Weights of a small encoder-decoder audio transcriber: encoder activation gelu, 26041 training examples.
Rows from block 5 of the text decoder of a small encoder-decoder audio transcriber, named by matrix and row number. Rows with one number belong to one neuron. Each number is 50 + 10 x the weight over its row's rms, rounded and kept within 0 to 99. All counts start at 0.
After each neuron's rows are labels from the 100 texts, of 14976, where the neuron reaches its highest value: "tokens" is the input token at the peak. Only what is clearly more common there than usual is listed. The data: short read English sentences (LibriTTS-R). In brackets: how many of the 100.
# fc1: MLP up (decoder.blocks.5.mlp.fc1.weight, 512x256), inputs 185-221
# fc2: MLP down (decoder.blocks.5.mlp.fc2.weight, 256x512, transposed), outputs 185-221

fc1.98:55 33 53 49 68 60 49 39 44 26 49 49 49 60 64 57 52 55 54 42 45 58 60 54 45 66 52 43 47 48 62 43 51 48 44 58 54
fc2.98:53 46 61 32 47 43 50 37 53 35 53 55 49 65 55 34 42 46 55 74 46 46 48 61 52 58 65 52 63 46 34 48 51 56 40 41 55
tokens: "i" (39); "why" (7)

fc1.246:45 50 53 28 55 47 56 53 38 37 49 41 51 43 57 42 56 47 50 52 74 48 51 60 45 54 52 60 64 42 47 41 41 52 46 34 63
fc2.246:58 47 60 48 61 40 69 55 50 38 62 38 43 50 46 59 55 69 64 51 42 54 54 56 39 52 51 59 62 52 61 53 33 40 45 62 51
tokens: "said" (11)

fc1.0:57 45 53 47 52 43 63 49 54 34 48 59 49 69 34 42 67 43 41 48 69 47 43 46 41 45 55 49 44 55 49 39 44 65 45 71 80
fc2.0:52 50 55 65 56 52 45 51 39 56 50 55 41 50 53 45 52 44 55 34 37 60 52 27 51 44 48 53 52 34 50 46 46 47 66 45 35
tokens: "she" (17); "i" (12); "he" (10)

fc1.378:54 38 49 58 48 50 41 68 50 47 50 55 64 56 39 34 51 25 54 62 49 40 54 54 54 42 38 55 52 34 35 45 52 33 44 41 61
fc2.378:45 51 60 44 51 52 52 53 71 52 46 51 60 62 56 43 42 30 56 60 64 54 30 48 55 66 51 48 58 33 44 39 67 54 40 39 40
tokens: "you" (8)

fc1.477:57 53 57 20 32 43 53 40 50 40 47 46 51 56 47 52 43 37 51 51 43 50 61 62 69 48 49 62 56 59 37 50 62 49 47 50 64
fc2.477:53 36 75 60 49 57 41 36 54 59 50 49 67 46 55 43 56 51 57 57 61 44 52 36 51 50 59 52 57 74 53 40 37 67 48 71 39
tokens: "in" (9)

fc1.359:58 42 75 68 59 50 53 55 53 48 47 45 47 60 43 49 58 41 46 47 46 42 47 28 48 47 50 56 72 46 52 45 35 62 46 48 64
fc2.359:60 51 57 30 66 37 41 50 56 51 45 40 21 50 28 55 49 53 34 53 52 60 73 39 48 62 50 57 52 54 60 59 55 55 55 46 51
tokens: "she" (27); "he" (16)

fc1.401:57 54 47 57 27 51 60 41 41 56 57 54 51 51 60 39 34 31 66 50 32 29 64 60 43 52 45 48 49 49 56 59 66 56 44 46 55
fc2.401:38 44 30 59 51 47 67 54 51 46 54 76 38 38 50 59 61 52 50 48 49 66 45 48 54 51 61 42 36 57 51 41 79 29 36 51 37
tokens: "he" (7)

fc1.226:43 58 56 73 67 71 47 40 50 59 35 46 30 49 51 42 60 57 54 66 54 57 60 28 70 47 62 38 74 49 39 55 68 52 52 56 46
fc2.226:49 43 43 61 66 38 69 32 38 55 56 42 48 33 54 59 47 59 46 44 61 62 58 49 55 38 60 31 56 49 48 58 69 43 51 38 36
tokens: "she" (7)

fc1.143:54 50 53 29 46 58 53 62 44 43 53 48 51 54 43 40 50 53 52 52 45 55 60 59 27 70 47 44 66 34 42 55 41 41 57 50 53
fc2.143:43 59 27 68 43 53 53 46 40 65 52 43 49 42 60 52 46 55 35 45 50 58 37 55 33 48 61 48 47 49 44 44 44 56 49 66 46
tokens: "was" (13); "be" (8)

fc1.458:48 58 45 43 27 51 36 45 47 58 42 53 53 37 49 62 39 62 37 48 63 56 41 58 41 51 46 41 56 61 49 42 57 58 63 41 71
fc2.458:55 59 48 36 40 53 42 52 51 50 49 62 54 52 43 41 50 38 57 52 61 38 49 58 46 39 49 59 29 55 48 36 47 51 33 63 46
tokens: "the" (8); "a" (7)

fc1.166:28 66 70 53 58 39 56 37 69 47 49 49 53 48 40 47 52 58 59 42 40 49 44 59 60 36 58 61 59 49 37 54 40 38 38 55 53
fc2.166:62 69 50 55 51 49 51 27 52 52 53 48 22 44 47 56 44 37 50 55 54 70 52 60 60 42 62 34 49 43 55 44 46 59 38 41 56
tokens: "he" (11); "to" (9); "she" (7); "i" (7)

fc1.329:62 33 41 48 36 52 32 58 64 50 51 60 51 49 35 59 66 45 52 65 50 48 52 43 46 60 50 52 54 32 26 50 34 49 40 49 39
fc2.329:64 54 46 50 61 62 44 31 62 45 44 42 61 54 40 39 43 48 63 60 37 31 59 36 46 64 59 45 36 39 50 46 42 53 50 48 55
tokens: "in" (10)

fc1.75:37 57 64 66 49 56 33 44 47 52 36 53 27 51 50 60 56 56 65 50 37 44 44 51 63 30 45 70 38 63 49 55 36 57 39 53 53
fc2.75:34 43 47 57 65 55 45 55 36 70 55 46 42 60 39 42 41 57 53 49 36 58 52 56 57 61 50 44 28 53 29 72 45 39 45 43 42
tokens: "he" (16); "the" (12); "she" (8); "i" (8)

fc1.457:35 41 71 33 64 49 50 43 52 62 52 57 43 62 42 34 49 28 59 50 61 53 69 55 39 47 52 47 47 68 37 55 62 50 44 42 64
fc2.457:57 61 60 52 77 45 47 54 66 53 43 38 57 35 51 60 52 54 69 49 37 45 47 47 60 37 44 49 51 71 54 47 43 49 56 39 62
tokens: "said" (12); "the" (12)

fc1.235:35 53 38 51 51 51 50 58 51 48 53 46 62 53 36 37 38 43 47 36 44 54 32 31 66 65 54 27 48 51 54 40 65 62 45 50 45
fc2.235:50 38 62 54 58 31 25 46 50 64 47 35 72 48 53 55 49 51 78 50 43 55 46 37 63 52 68 40 42 43 58 34 59 59 47 57 47
tokens: "i" (7)

fc1.103:73 47 37 39 48 58 41 45 48 48 54 80 55 66 46 44 57 42 65 60 35 36 34 66 43 34 63 40 53 40 52 49 63 57 49 50 60
fc2.103:43 59 63 43 51 49 58 40 50 33 45 40 68 43 39 54 57 39 51 52 43 75 54 38 40 59 46 49 64 60 55 78 64 64 49 52 47
tokens: "i" (12); "of" (10); "and" (10); "to" (7)

fc1.283:45 54 36 50 30 57 49 40 48 49 41 31 56 48 44 38 53 63 45 58 33 42 49 46 52 65 46 62 47 42 41 58 55 33 61 60 49
fc2.283:55 53 63 38 47 30 59 36 80 56 39 67 46 51 51 57 39 42 69 44 36 30 48 33 42 37 41 65 41 52 42 54 51 43 53 59 46
tokens: "the" (11)

fc1.361:54 71 52 58 68 44 49 59 41 53 59 49 68 46 63 65 44 52 45 48 58 31 36 45 50 44 71 50 20 36 60 52 50 65 52 59 45
fc2.361:67 45 55 38 62 26 63 35 43 33 59 45 57 28 52 72 58 52 59 49 47 45 38 54 57 51 45 58 61 43 52 36 49 53 44 53 42
tokens: "said" (8); "the" (7)

fc1.318:67 59 56 42 31 58 60 59 45 39 53 40 53 49 35 36 39 42 39 50 55 49 50 49 65 25 57 47 47 43 44 40 28 54 63 61 47
fc2.318:44 57 53 48 59 53 34 53 62 49 53 46 40 41 62 46 44 48 51 39 54 42 55 58 54 33 43 15 66 20 55 65 36 51 58 60 57
tokens: "did" (11)

fc1.502:34 73 34 43 50 55 70 41 57 28 56 70 56 45 51 30 46 45 52 34 44 56 61 47 44 67 52 60 55 53 52 51 54 70 44 56 49
fc2.502:38 46 45 68 68 57 45 61 45 61 36 60 45 33 50 60 51 43 56 51 30 57 55 69 44 54 47 40 43 49 62 64 41 54 37 42 60
tokens: "have" (14); "his" (10); "had" (7); "of" (7)

fc1.322:47 52 32 44 33 38 49 70 67 56 63 44 67 43 44 52 52 28 51 45 45 47 64 54 59 65 40 56 32 53 50 49 50 54 41 59 47
fc2.322:45 54 42 64 41 65 50 51 46 47 51 42 50 32 52 59 55 39 43 56 57 59 49 60 64 50 51 41 53 53 30 51 50 52 39 48 56
tokens: "to" (7)

fc1.405:36 52 65 46 55 46 53 55 57 44 26 31 57 53 46 51 45 35 37 46 59 46 63 71 60 40 49 51 51 49 53 43 65 61 48 30 53
fc2.405:48 55 46 43 40 66 71 59 51 52 60 54 51 60 59 44 37 57 51 39 49 48 39 52 58 48 43 56 44 56 51 43 49 57 43 51 59
tokens: "a" (29)

fc1.111:43 42 57 55 49 46 46 64 30 58 37 62 51 54 52 63 58 47 33 62 47 42 42 58 49 70 54 61 35 51 42 45 68 64 47 54 40
fc2.111:45 51 42 58 35 56 51 48 37 33 52 50 31 45 59 51 21 44 41 64 52 39 57 54 61 51 35 79 58 32 57 41 48 31 45 43 24
tokens: "you" (27)

fc1.327:42 39 46 39 36 50 49 38 52 65 74 49 39 50 77 51 50 46 44 56 52 47 41 57 30 60 64 51 50 36 42 59 46 69 65 52 57
fc2.327:37 44 40 42 59 50 63 52 73 43 60 65 42 38 54 46 36 32 49 57 54 41 67 54 46 43 30 62 39 64 60 54 43 31 34 32 48
tokens: "was" (12); "is" (8)

fc1.66:56 57 41 48 49 50 37 70 34 56 38 36 47 53 47 49 40 41 54 36 54 61 55 73 64 28 43 47 43 49 45 39 61 72 44 52 55
fc2.66:62 67 41 49 41 56 54 37 40 42 55 37 44 63 41 41 68 55 52 44 40 38 39 65 51 50 35 61 48 35 55 59 60 45 64 38 37
tokens: "and" (10)

fc1.174:68 36 51 49 52 51 52 54 34 49 43 59 39 48 60 60 33 46 45 41 61 55 51 45 39 46 48 45 56 42 40 54 57 55 60 51 52
fc2.174:34 47 34 49 32 45 51 47 34 69 62 50 34 56 44 49 44 59 46 31 65 37 44 48 51 56 58 49 46 52 67 55 45 65 53 60 44
tokens: "i" (16); "how" (11); "you" (8)

fc1.165:60 51 52 44 31 54 61 54 44 39 45 40 50 49 51 65 48 47 45 59 49 60 77 59 37 58 52 44 35 49 61 58 64 44 35 39 55
fc2.165:49 43 40 42 37 55 56 44 59 72 40 55 47 62 70 40 59 52 68 43 37 57 54 55 48 40 60 55 42 65 54 44 53 54 54 62 36
tokens: "the" (20); "an" (11)

fc1.467:60 44 43 48 44 49 40 53 65 24 36 60 61 51 56 57 51 36 40 51 73 26 59 60 33 50 46 38 58 51 60 68 49 67 39 64 53
fc2.467:55 41 46 57 65 58 35 60 60 25 45 42 57 52 49 58 49 41 48 40 43 36 47 65 69 56 52 40 49 43 45 67 55 66 54 54 55
tokens: "have" (8)

fc1.349:36 44 56 43 46 43 54 54 50 52 36 79 62 62 66 68 50 44 57 69 46 62 47 24 35 37 53 35 52 53 58 46 62 53 48 60 56
fc2.349:39 51 65 56 62 47 49 62 64 41 76 47 64 43 55 31 33 49 59 52 37 48 53 46 52 73 59 31 30 46 53 65 49 53 69 50 46
tokens: "in" (10)

fc1.102:69 63 48 40 54 45 55 42 30 50 50 24 37 66 38 40 65 50 60 54 57 60 53 46 58 58 37 28 38 46 50 55 54 53 44 36 40
fc2.102:29 53 54 64 52 55 45 41 39 57 57 56 56 40 53 46 54 33 52 45 70 49 40 46 50 48 46 51 37 56 45 57 49 39 48 36 53
tokens: "he" (11); "she" (9); "the" (9); "and" (8)

fc1.500:60 48 34 67 27 32 64 67 56 57 69 37 44 51 49 64 45 37 51 64 52 53 53 48 50 56 63 44 45 38 41 49 49 69 59 47 46
fc2.500:56 49 44 45 33 35 34 55 46 46 54 44 49 55 40 64 50 66 38 57 49 65 37 36 28 45 57 43 62 58 40 52 55 66 27 50 41
tokens: "and" (8); "in" (8)

fc1.335:35 48 34 65 52 28 49 32 45 59 49 60 50 49 47 38 47 37 37 59 46 54 54 55 52 61 68 48 60 42 50 49 48 53 47 44 61
fc2.335:60 48 34 53 46 48 44 51 59 42 59 53 44 35 50 57 69 42 38 58 39 53 53 69 44 45 49 42 51 69 49 60 39 34 41 60 51
tokens: "do" (22); "he" (11)

fc1.395:66 52 50 49 46 58 32 69 52 39 48 45 45 48 54 44 40 46 42 52 62 45 67 68 65 40 52 36 37 40 43 57 57 38 37 44 52
fc2.395:45 73 37 51 48 60 42 49 41 59 58 42 58 52 53 39 55 43 46 40 30 67 39 44 63 35 38 57 52 61 51 44 47 49 72 41 57
tokens: "you" (9); "and" (8)

fc1.415:46 40 61 38 72 48 56 50 49 54 52 53 71 71 40 51 43 40 50 51 51 62 37 48 47 51 54 49 46 51 48 45 57 38 35 55 65
fc2.415:45 41 47 32 54 43 59 79 48 52 47 47 46 74 37 49 42 42 59 57 45 52 62 44 60 52 62 36 30 53 66 32 49 33 61 53 47
tokens: "said" (8)

fc1.334:51 54 57 75 63 57 44 68 54 57 52 72 62 35 48 44 33 52 42 47 42 38 55 51 59 50 60 33 39 62 41 49 60 39 52 41 63
fc2.334:35 58 39 31 65 50 37 42 50 53 63 47 55 62 55 45 51 45 45 47 38 47 47 49 54 47 75 52 43 51 47 52 38 39 60 53 61
tokens: "and" (9); "said" (7)

fc1.182:56 52 53 67 45 37 55 48 66 65 41 44 50 41 52 57 53 50 59 53 43 53 32 62 72 54 54 68 48 48 50 42 57 55 35 47 47
fc2.182:42 49 41 39 36 60 52 42 56 49 43 47 67 61 59 56 49 58 42 44 41 27 46 34 62 46 40 38 42 55 35 32 40 29 37 60 63
tokens: "the" (18); "a" (17)

fc1.473:44 45 62 58 41 80 41 37 42 56 63 58 63 50 43 55 42 42 49 51 49 62 74 50 53 54 53 33 43 28 58 49 60 53 41 53 44
fc2.473:54 48 36 48 42 61 64 54 34 68 58 61 43 78 60 59 45 46 51 36 42 49 53 60 41 62 62 52 52 50 67 56 51 48 40 60 55
tokens: "do" (7)

fc1.488:57 57 59 42 39 47 55 41 55 45 27 58 57 45 38 34 61 55 43 58 60 52 54 50 37 56 36 44 56 40 60 41 67 25 55 40 57
fc2.488:39 34 54 62 52 38 48 43 54 54 44 39 51 53 50 46 67 57 54 43 53 40 47 48 66 55 46 48 39 59 51 45 62 38 38 65 59
tokens: "the" (7); "have" (7)

fc1.48:56 56 40 52 47 57 34 62 53 58 45 57 39 50 55 40 71 31 37 47 78 49 51 57 62 36 58 58 37 45 54 72 56 45 40 46 47
fc2.48:52 38 51 55 56 55 61 63 58 52 59 62 48 48 51 37 65 46 46 55 52 47 68 31 50 41 34 33 47 47 36 51 52 68 32 40 46
tokens: "he" (25); "the" (16); "it" (12); "she" (7)

fc1.71:48 68 49 52 53 54 50 57 37 52 44 49 40 46 50 57 22 45 41 54 45 53 32 62 50 52 40 60 57 48 50 46 52 53 59 47 47
fc2.71:64 41 35 49 52 36 63 52 34 32 53 66 53 61 37 50 58 58 56 54 59 35 40 50 45 42 42 44 47 27 55 35 62 58 55 46 45
tokens: "you" (13); "i" (11); "of" (7)

fc1.150:69 36 45 52 34 54 45 41 69 48 53 35 49 59 62 40 39 56 70 62 45 47 56 39 40 44 46 40 54 44 57 57 60 53 58 45 50
fc2.150:55 63 57 45 32 65 62 47 40 49 54 50 37 32 70 42 62 50 52 29 41 45 41 43 59 51 63 50 51 64 54 40 38 49 43 43 48
tokens: "of" (29); "the" (10); "his" (8)

fc1.44:54 45 52 66 41 57 42 51 50 70 45 42 51 33 51 41 36 43 50 38 58 49 36 48 64 64 47 57 35 59 26 50 47 57 57 34 66
fc2.44:44 53 24 64 51 30 44 50 74 75 61 54 45 43 34 40 52 45 59 51 46 34 63 56 44 68 58 67 53 35 57 58 55 51 54 47 60
tokens: "did" (18); "do" (12)

fc1.390:81 61 51 46 42 67 36 44 32 38 40 62 51 64 51 63 62 51 36 61 39 57 42 55 42 53 65 45 57 39 38 28 51 54 47 49 49
fc2.390:54 35 27 43 46 52 60 61 57 52 45 49 46 68 29 41 49 54 49 51 66 52 60 54 69 53 50 43 47 41 46 48 68 47 39 70 77
tokens: "in" (8); "the" (7)

fc1.116:46 67 49 49 58 49 36 57 61 71 48 47 42 66 43 60 38 59 53 54 62 48 73 35 45 54 46 38 38 53 57 42 59 61 60 43 42
fc2.116:57 47 28 42 54 54 59 46 44 49 49 65 60 50 56 52 57 54 58 53 60 38 49 57 63 40 51 52 47 35 42 38 38 20 57 46 62
tokens: "you" (28); "i" (9)

fc1.233:49 40 51 59 66 59 29 61 28 48 34 35 61 53 45 52 63 38 44 59 51 48 60 49 55 53 66 39 52 43 43 74 49 74 37 47 67
fc2.233:52 37 63 66 28 55 35 58 36 60 48 39 59 45 44 48 48 51 59 45 52 67 59 44 49 37 49 67 60 39 49 50 35 44 43 58 45
tokens: "i" (13); "and" (8); "he" (8)

fc1.282:47 74 46 34 51 43 39 55 64 43 46 55 42 43 47 48 47 46 55 61 55 41 55 32 57 61 47 39 63 63 55 46 33 49 39 58 62
fc2.282:53 50 56 51 36 37 52 56 48 41 45 52 52 61 42 36 51 68 57 61 56 66 41 60 50 49 55 38 31 37 49 53 29 49 59 32 60
tokens: "have" (7); "be" (7); "i" (7)

fc1.331:56 36 54 46 60 53 50 72 49 68 31 39 42 42 70 42 62 42 56 42 52 58 60 56 47 54 62 49 37 61 44 47 55 49 37 33 48
fc2.331:63 39 63 63 57 61 65 66 41 54 37 44 55 48 54 75 67 44 41 49 57 50 27 44 58 49 50 37 57 65 61 55 55 57 50 46 61
tokens: "my" (8)

fc1.6:49 56 39 54 61 48 54 51 70 66 58 56 51 49 38 57 71 55 36 62 35 46 40 54 59 43 46 33 39 53 49 52 39 32 47 39 45
fc2.6:63 51 42 54 47 37 41 50 58 64 52 52 42 60 37 54 46 43 51 41 59 48 52 48 45 42 54 44 46 38 49 57 55 36 52 53 55
tokens: "of" (14); "with" (8)

fc1.298:59 50 50 64 51 50 48 60 36 59 54 39 47 44 39 37 53 57 46 73 48 43 46 44 47 57 33 54 67 31 51 45 23 37 64 51 55
fc2.298:47 51 36 68 69 59 55 59 41 61 42 39 39 39 65 57 53 61 39 61 50 44 44 62 33 64 52 56 59 53 58 66 43 52 35 46 64
tokens: "and" (23); "he" (9); "she" (8)

fc1.399:54 46 62 42 50 62 49 60 49 56 56 66 50 65 53 31 22 39 33 49 48 49 46 52 33 48 54 60 39 63 33 58 36 50 44 32 51
fc2.399:46 48 49 32 36 74 47 54 46 52 59 48 56 47 52 66 52 49 52 51 50 59 35 64 46 48 41 45 54 51 55 43 43 30 48 43 43
tokens: "you" (14); "he" (8); "and" (7); "to" (7)

fc1.274:33 51 41 41 48 68 44 47 52 50 48 47 54 54 59 48 48 58 59 58 72 54 51 43 52 76 38 51 58 51 41 65 43 52 53 56 41
fc2.274:40 40 30 38 51 59 53 64 46 40 70 53 47 40 44 46 64 34 47 51 40 49 55 57 62 41 64 54 33 32 77 51 51 41 56 56 56
tokens: "was" (11); "have" (10); "be" (10); "he" (8)

fc1.100:41 43 38 48 56 44 38 53 40 36 57 45 44 60 47 47 41 40 39 61 45 57 56 49 50 60 75 40 53 43 68 52 51 72 49 41 40
fc2.100:53 46 38 53 61 50 58 55 50 33 50 58 38 61 54 64 63 39 43 51 39 32 48 55 46 52 50 45 60 58 53 30 50 52 40 46 58
tokens: "and" (12); "i" (7)

fc1.358:62 50 30 62 33 43 57 28 63 42 42 68 41 54 48 38 48 32 55 50 47 42 49 36 47 44 40 44 58 40 54 47 43 52 30 43 53
fc2.358:55 44 50 61 49 66 49 42 41 43 60 57 36 51 36 60 51 49 38 42 64 57 55 44 53 48 48 55 47 47 44 43 49 60 50 49 40
tokens: "of" (11)

fc1.317:51 57 41 48 60 48 79 37 31 54 52 54 42 39 59 64 44 47 52 63 47 55 48 46 44 47 62 57 54 41 51 26 50 50 59 43 45
fc2.317:48 39 57 41 47 58 70 40 46 53 50 57 52 30 47 41 44 54 48 56 26 58 43 52 47 46 51 46 59 70 57 52 50 54 71 44 43
tokens: "she" (10); "he" (10); "was" (7)

fc1.87:28 53 66 60 49 43 49 39 44 73 50 52 50 46 55 68 47 57 64 56 46 52 51 49 58 49 66 39 45 48 50 36 33 47 38 46 64
fc2.87:39 50 60 45 49 50 45 51 43 63 45 65 50 55 41 40 33 56 40 43 52 52 43 39 69 63 53 42 59 55 51 58 49 37 45 33 50
tokens: "and" (7); "you" (7)

fc1.499:32 59 71 47 52 47 53 67 32 56 47 51 64 56 57 60 59 51 52 41 66 55 47 71 47 51 43 67 44 56 21 53 68 57 47 42 61
fc2.499:54 42 39 37 51 41 54 45 62 46 54 55 57 49 49 39 61 46 37 53 59 53 44 52 41 49 44 35 31 35 43 59 52 43 69 41 66
tokens: "to" (13); "you" (8); "not" (7)

fc1.188:61 63 51 55 65 53 46 41 60 42 64 46 40 48 58 55 42 63 63 41 57 63 58 67 59 50 38 57 46 47 56 45 51 38 39 40 62
fc2.188:58 66 49 52 44 41 64 52 42 72 58 38 61 35 50 50 38 44 59 62 40 66 63 52 53 35 33 50 47 51 56 41 67 35 54 49 60
tokens: "was" (8); "i" (7)

fc1.201:31 70 32 58 50 35 54 66 67 44 47 50 72 46 60 44 45 52 58 42 55 58 54 45 35 56 49 55 33 45 58 45 61 43 42 54 34
fc2.201:44 47 68 37 62 55 44 45 55 49 48 56 77 43 47 60 41 56 55 50 50 51 57 58 59 37 32 50 48 52 59 65 42 52 58 58 51
tokens: "said" (17); "the" (11)

fc1.43:46 57 44 57 60 53 46 55 51 37 49 49 48 44 34 45 59 55 43 44 41 42 67 54 57 49 51 36 50 61 55 38 56 36 45 55 64
fc2.43:58 53 49 47 52 37 59 55 48 57 50 61 54 55 72 44 62 58 64 62 44 50 61 54 43 44 59 60 55 48 49 40 37 52 42 45 45
tokens: "to" (10)

fc1.77:44 66 61 38 39 62 44 39 60 48 51 46 56 49 39 54 52 59 40 68 25 46 57 63 35 48 52 41 49 52 56 54 54 61 75 38 64
fc2.77:64 42 44 52 70 43 45 49 47 57 37 59 66 58 41 52 61 35 44 44 57 63 48 33 50 48 42 33 64 65 52 40 61 50 37 46 61
tokens: "was" (7)

fc1.142:63 62 38 50 51 47 50 52 41 37 38 63 49 48 31 47 36 65 46 61 59 57 52 41 57 49 48 84 49 48 48 43 53 32 52 45 41
fc2.142:30 53 38 44 55 55 61 51 57 64 35 37 42 52 61 49 43 53 45 55 51 48 42 53 39 47 35 71 37 76 41 61 57 47 45 45 58
tokens: "i" (19); "you" (13); "to" (11); "chapter" (11)

fc1.24:45 33 43 56 55 47 50 67 47 46 74 42 59 48 47 55 57 30 62 32 58 60 42 41 45 51 36 52 51 29 50 42 65 57 38 54 61
fc2.24:63 49 54 54 47 59 31 49 41 31 40 43 54 36 46 36 58 28 59 54 47 55 54 49 35 41 57 51 26 66 60 56 49 57 58 58 50
tokens: "and" (7)

fc1.493:61 48 61 31 46 57 62 49 60 48 56 60 49 47 70 41 28 42 49 57 62 58 47 49 57 45 66 56 38 43 59 54 21 41 40 50 49
fc2.493:61 61 62 28 41 49 50 50 47 46 45 60 53 42 61 46 45 45 52 48 68 54 68 54 51 54 46 38 48 52 59 45 64 39 67 79 29
tokens: "of" (11); "was" (10)

fc1.139:46 48 60 39 52 61 42 55 47 50 66 43 38 47 61 50 52 34 58 65 60 55 62 65 56 54 38 71 38 50 64 42 48 40 50 68 44
fc2.139:56 63 57 53 44 65 14 45 51 46 53 54 28 42 59 62 43 65 46 49 63 53 41 42 54 46 42 52 43 45 44 58 38 47 43 53 66
tokens: "i'm" (9); "the" (7); "you" (7)

fc1.445:40 38 57 42 43 40 49 60 51 36 46 48 52 32 54 73 43 40 56 69 67 57 43 42 53 55 45 52 51 38 58 65 52 38 58 62 61
fc2.445:50 43 62 36 49 53 45 56 67 48 62 60 52 55 44 58 43 36 61 63 52 60 52 53 68 54 37 65 52 49 66 58 31 32 41 53 45
tokens: "the" (31); "i" (9)

fc1.476:51 56 63 49 51 67 51 41 39 49 48 55 45 49 44 61 52 73 55 36 48 50 50 49 34 48 37 44 48 46 60 58 43 61 60 51 49
fc2.476:58 48 55 52 44 49 21 54 62 45 57 45 52 49 48 67 68 51 49 39 49 51 55 44 32 65 40 35 53 46 51 42 43 41 47 51 44
tokens: "he" (8); "had" (8); "have" (8); "the" (7)

fc1.412:25 41 53 42 58 34 59 51 67 61 48 68 46 57 57 49 50 32 44 51 39 71 54 40 56 46 60 55 56 58 55 38 45 52 58 50 50
fc2.412:43 47 41 64 52 56 56 51 54 25 54 47 33 52 51 68 48 33 37 50 52 35 54 50 56 44 50 28 60 48 60 31 60 42 46 57 53
tokens: "i'm" (15); "let" (9)

fc1.31:42 45 56 50 49 41 56 39 52 37 42 53 43 45 64 45 41 53 59 63 24 66 51 49 54 43 60 55 40 58 53 54 49 62 48 58 48
fc2.31:58 33 53 49 49 46 35 28 68 60 45 49 44 27 45 58 58 37 50 22 78 49 48 52 36 48 65 68 31 48 63 44 58 51 47 29 32
tokens: "i" (13); "you" (7); "the" (7); "be" (7)

fc1.320:47 35 61 63 42 71 46 50 53 53 63 31 33 50 64 48 22 46 30 48 59 47 47 59 55 38 56 35 44 34 65 49 56 43 68 45 57
fc2.320:65 52 44 42 70 37 36 47 50 35 36 51 41 56 54 47 25 28 58 52 46 71 43 42 60 57 56 48 59 62 47 43 54 37 55 45 54
tokens: "a" (42); "the" (11)

fc1.382:39 29 56 46 50 46 52 63 61 56 40 55 58 37 45 37 45 37 45 57 55 48 41 57 44 52 59 38 44 70 58 51 46 32 38 51 59
fc2.382:54 47 39 46 37 38 51 56 45 50 56 58 43 46 51 38 48 53 44 43 42 33 45 58 56 46 50 39 53 52 54 43 66 62 50 49 58
tokens: "let" (16); "make" (11); "of" (11)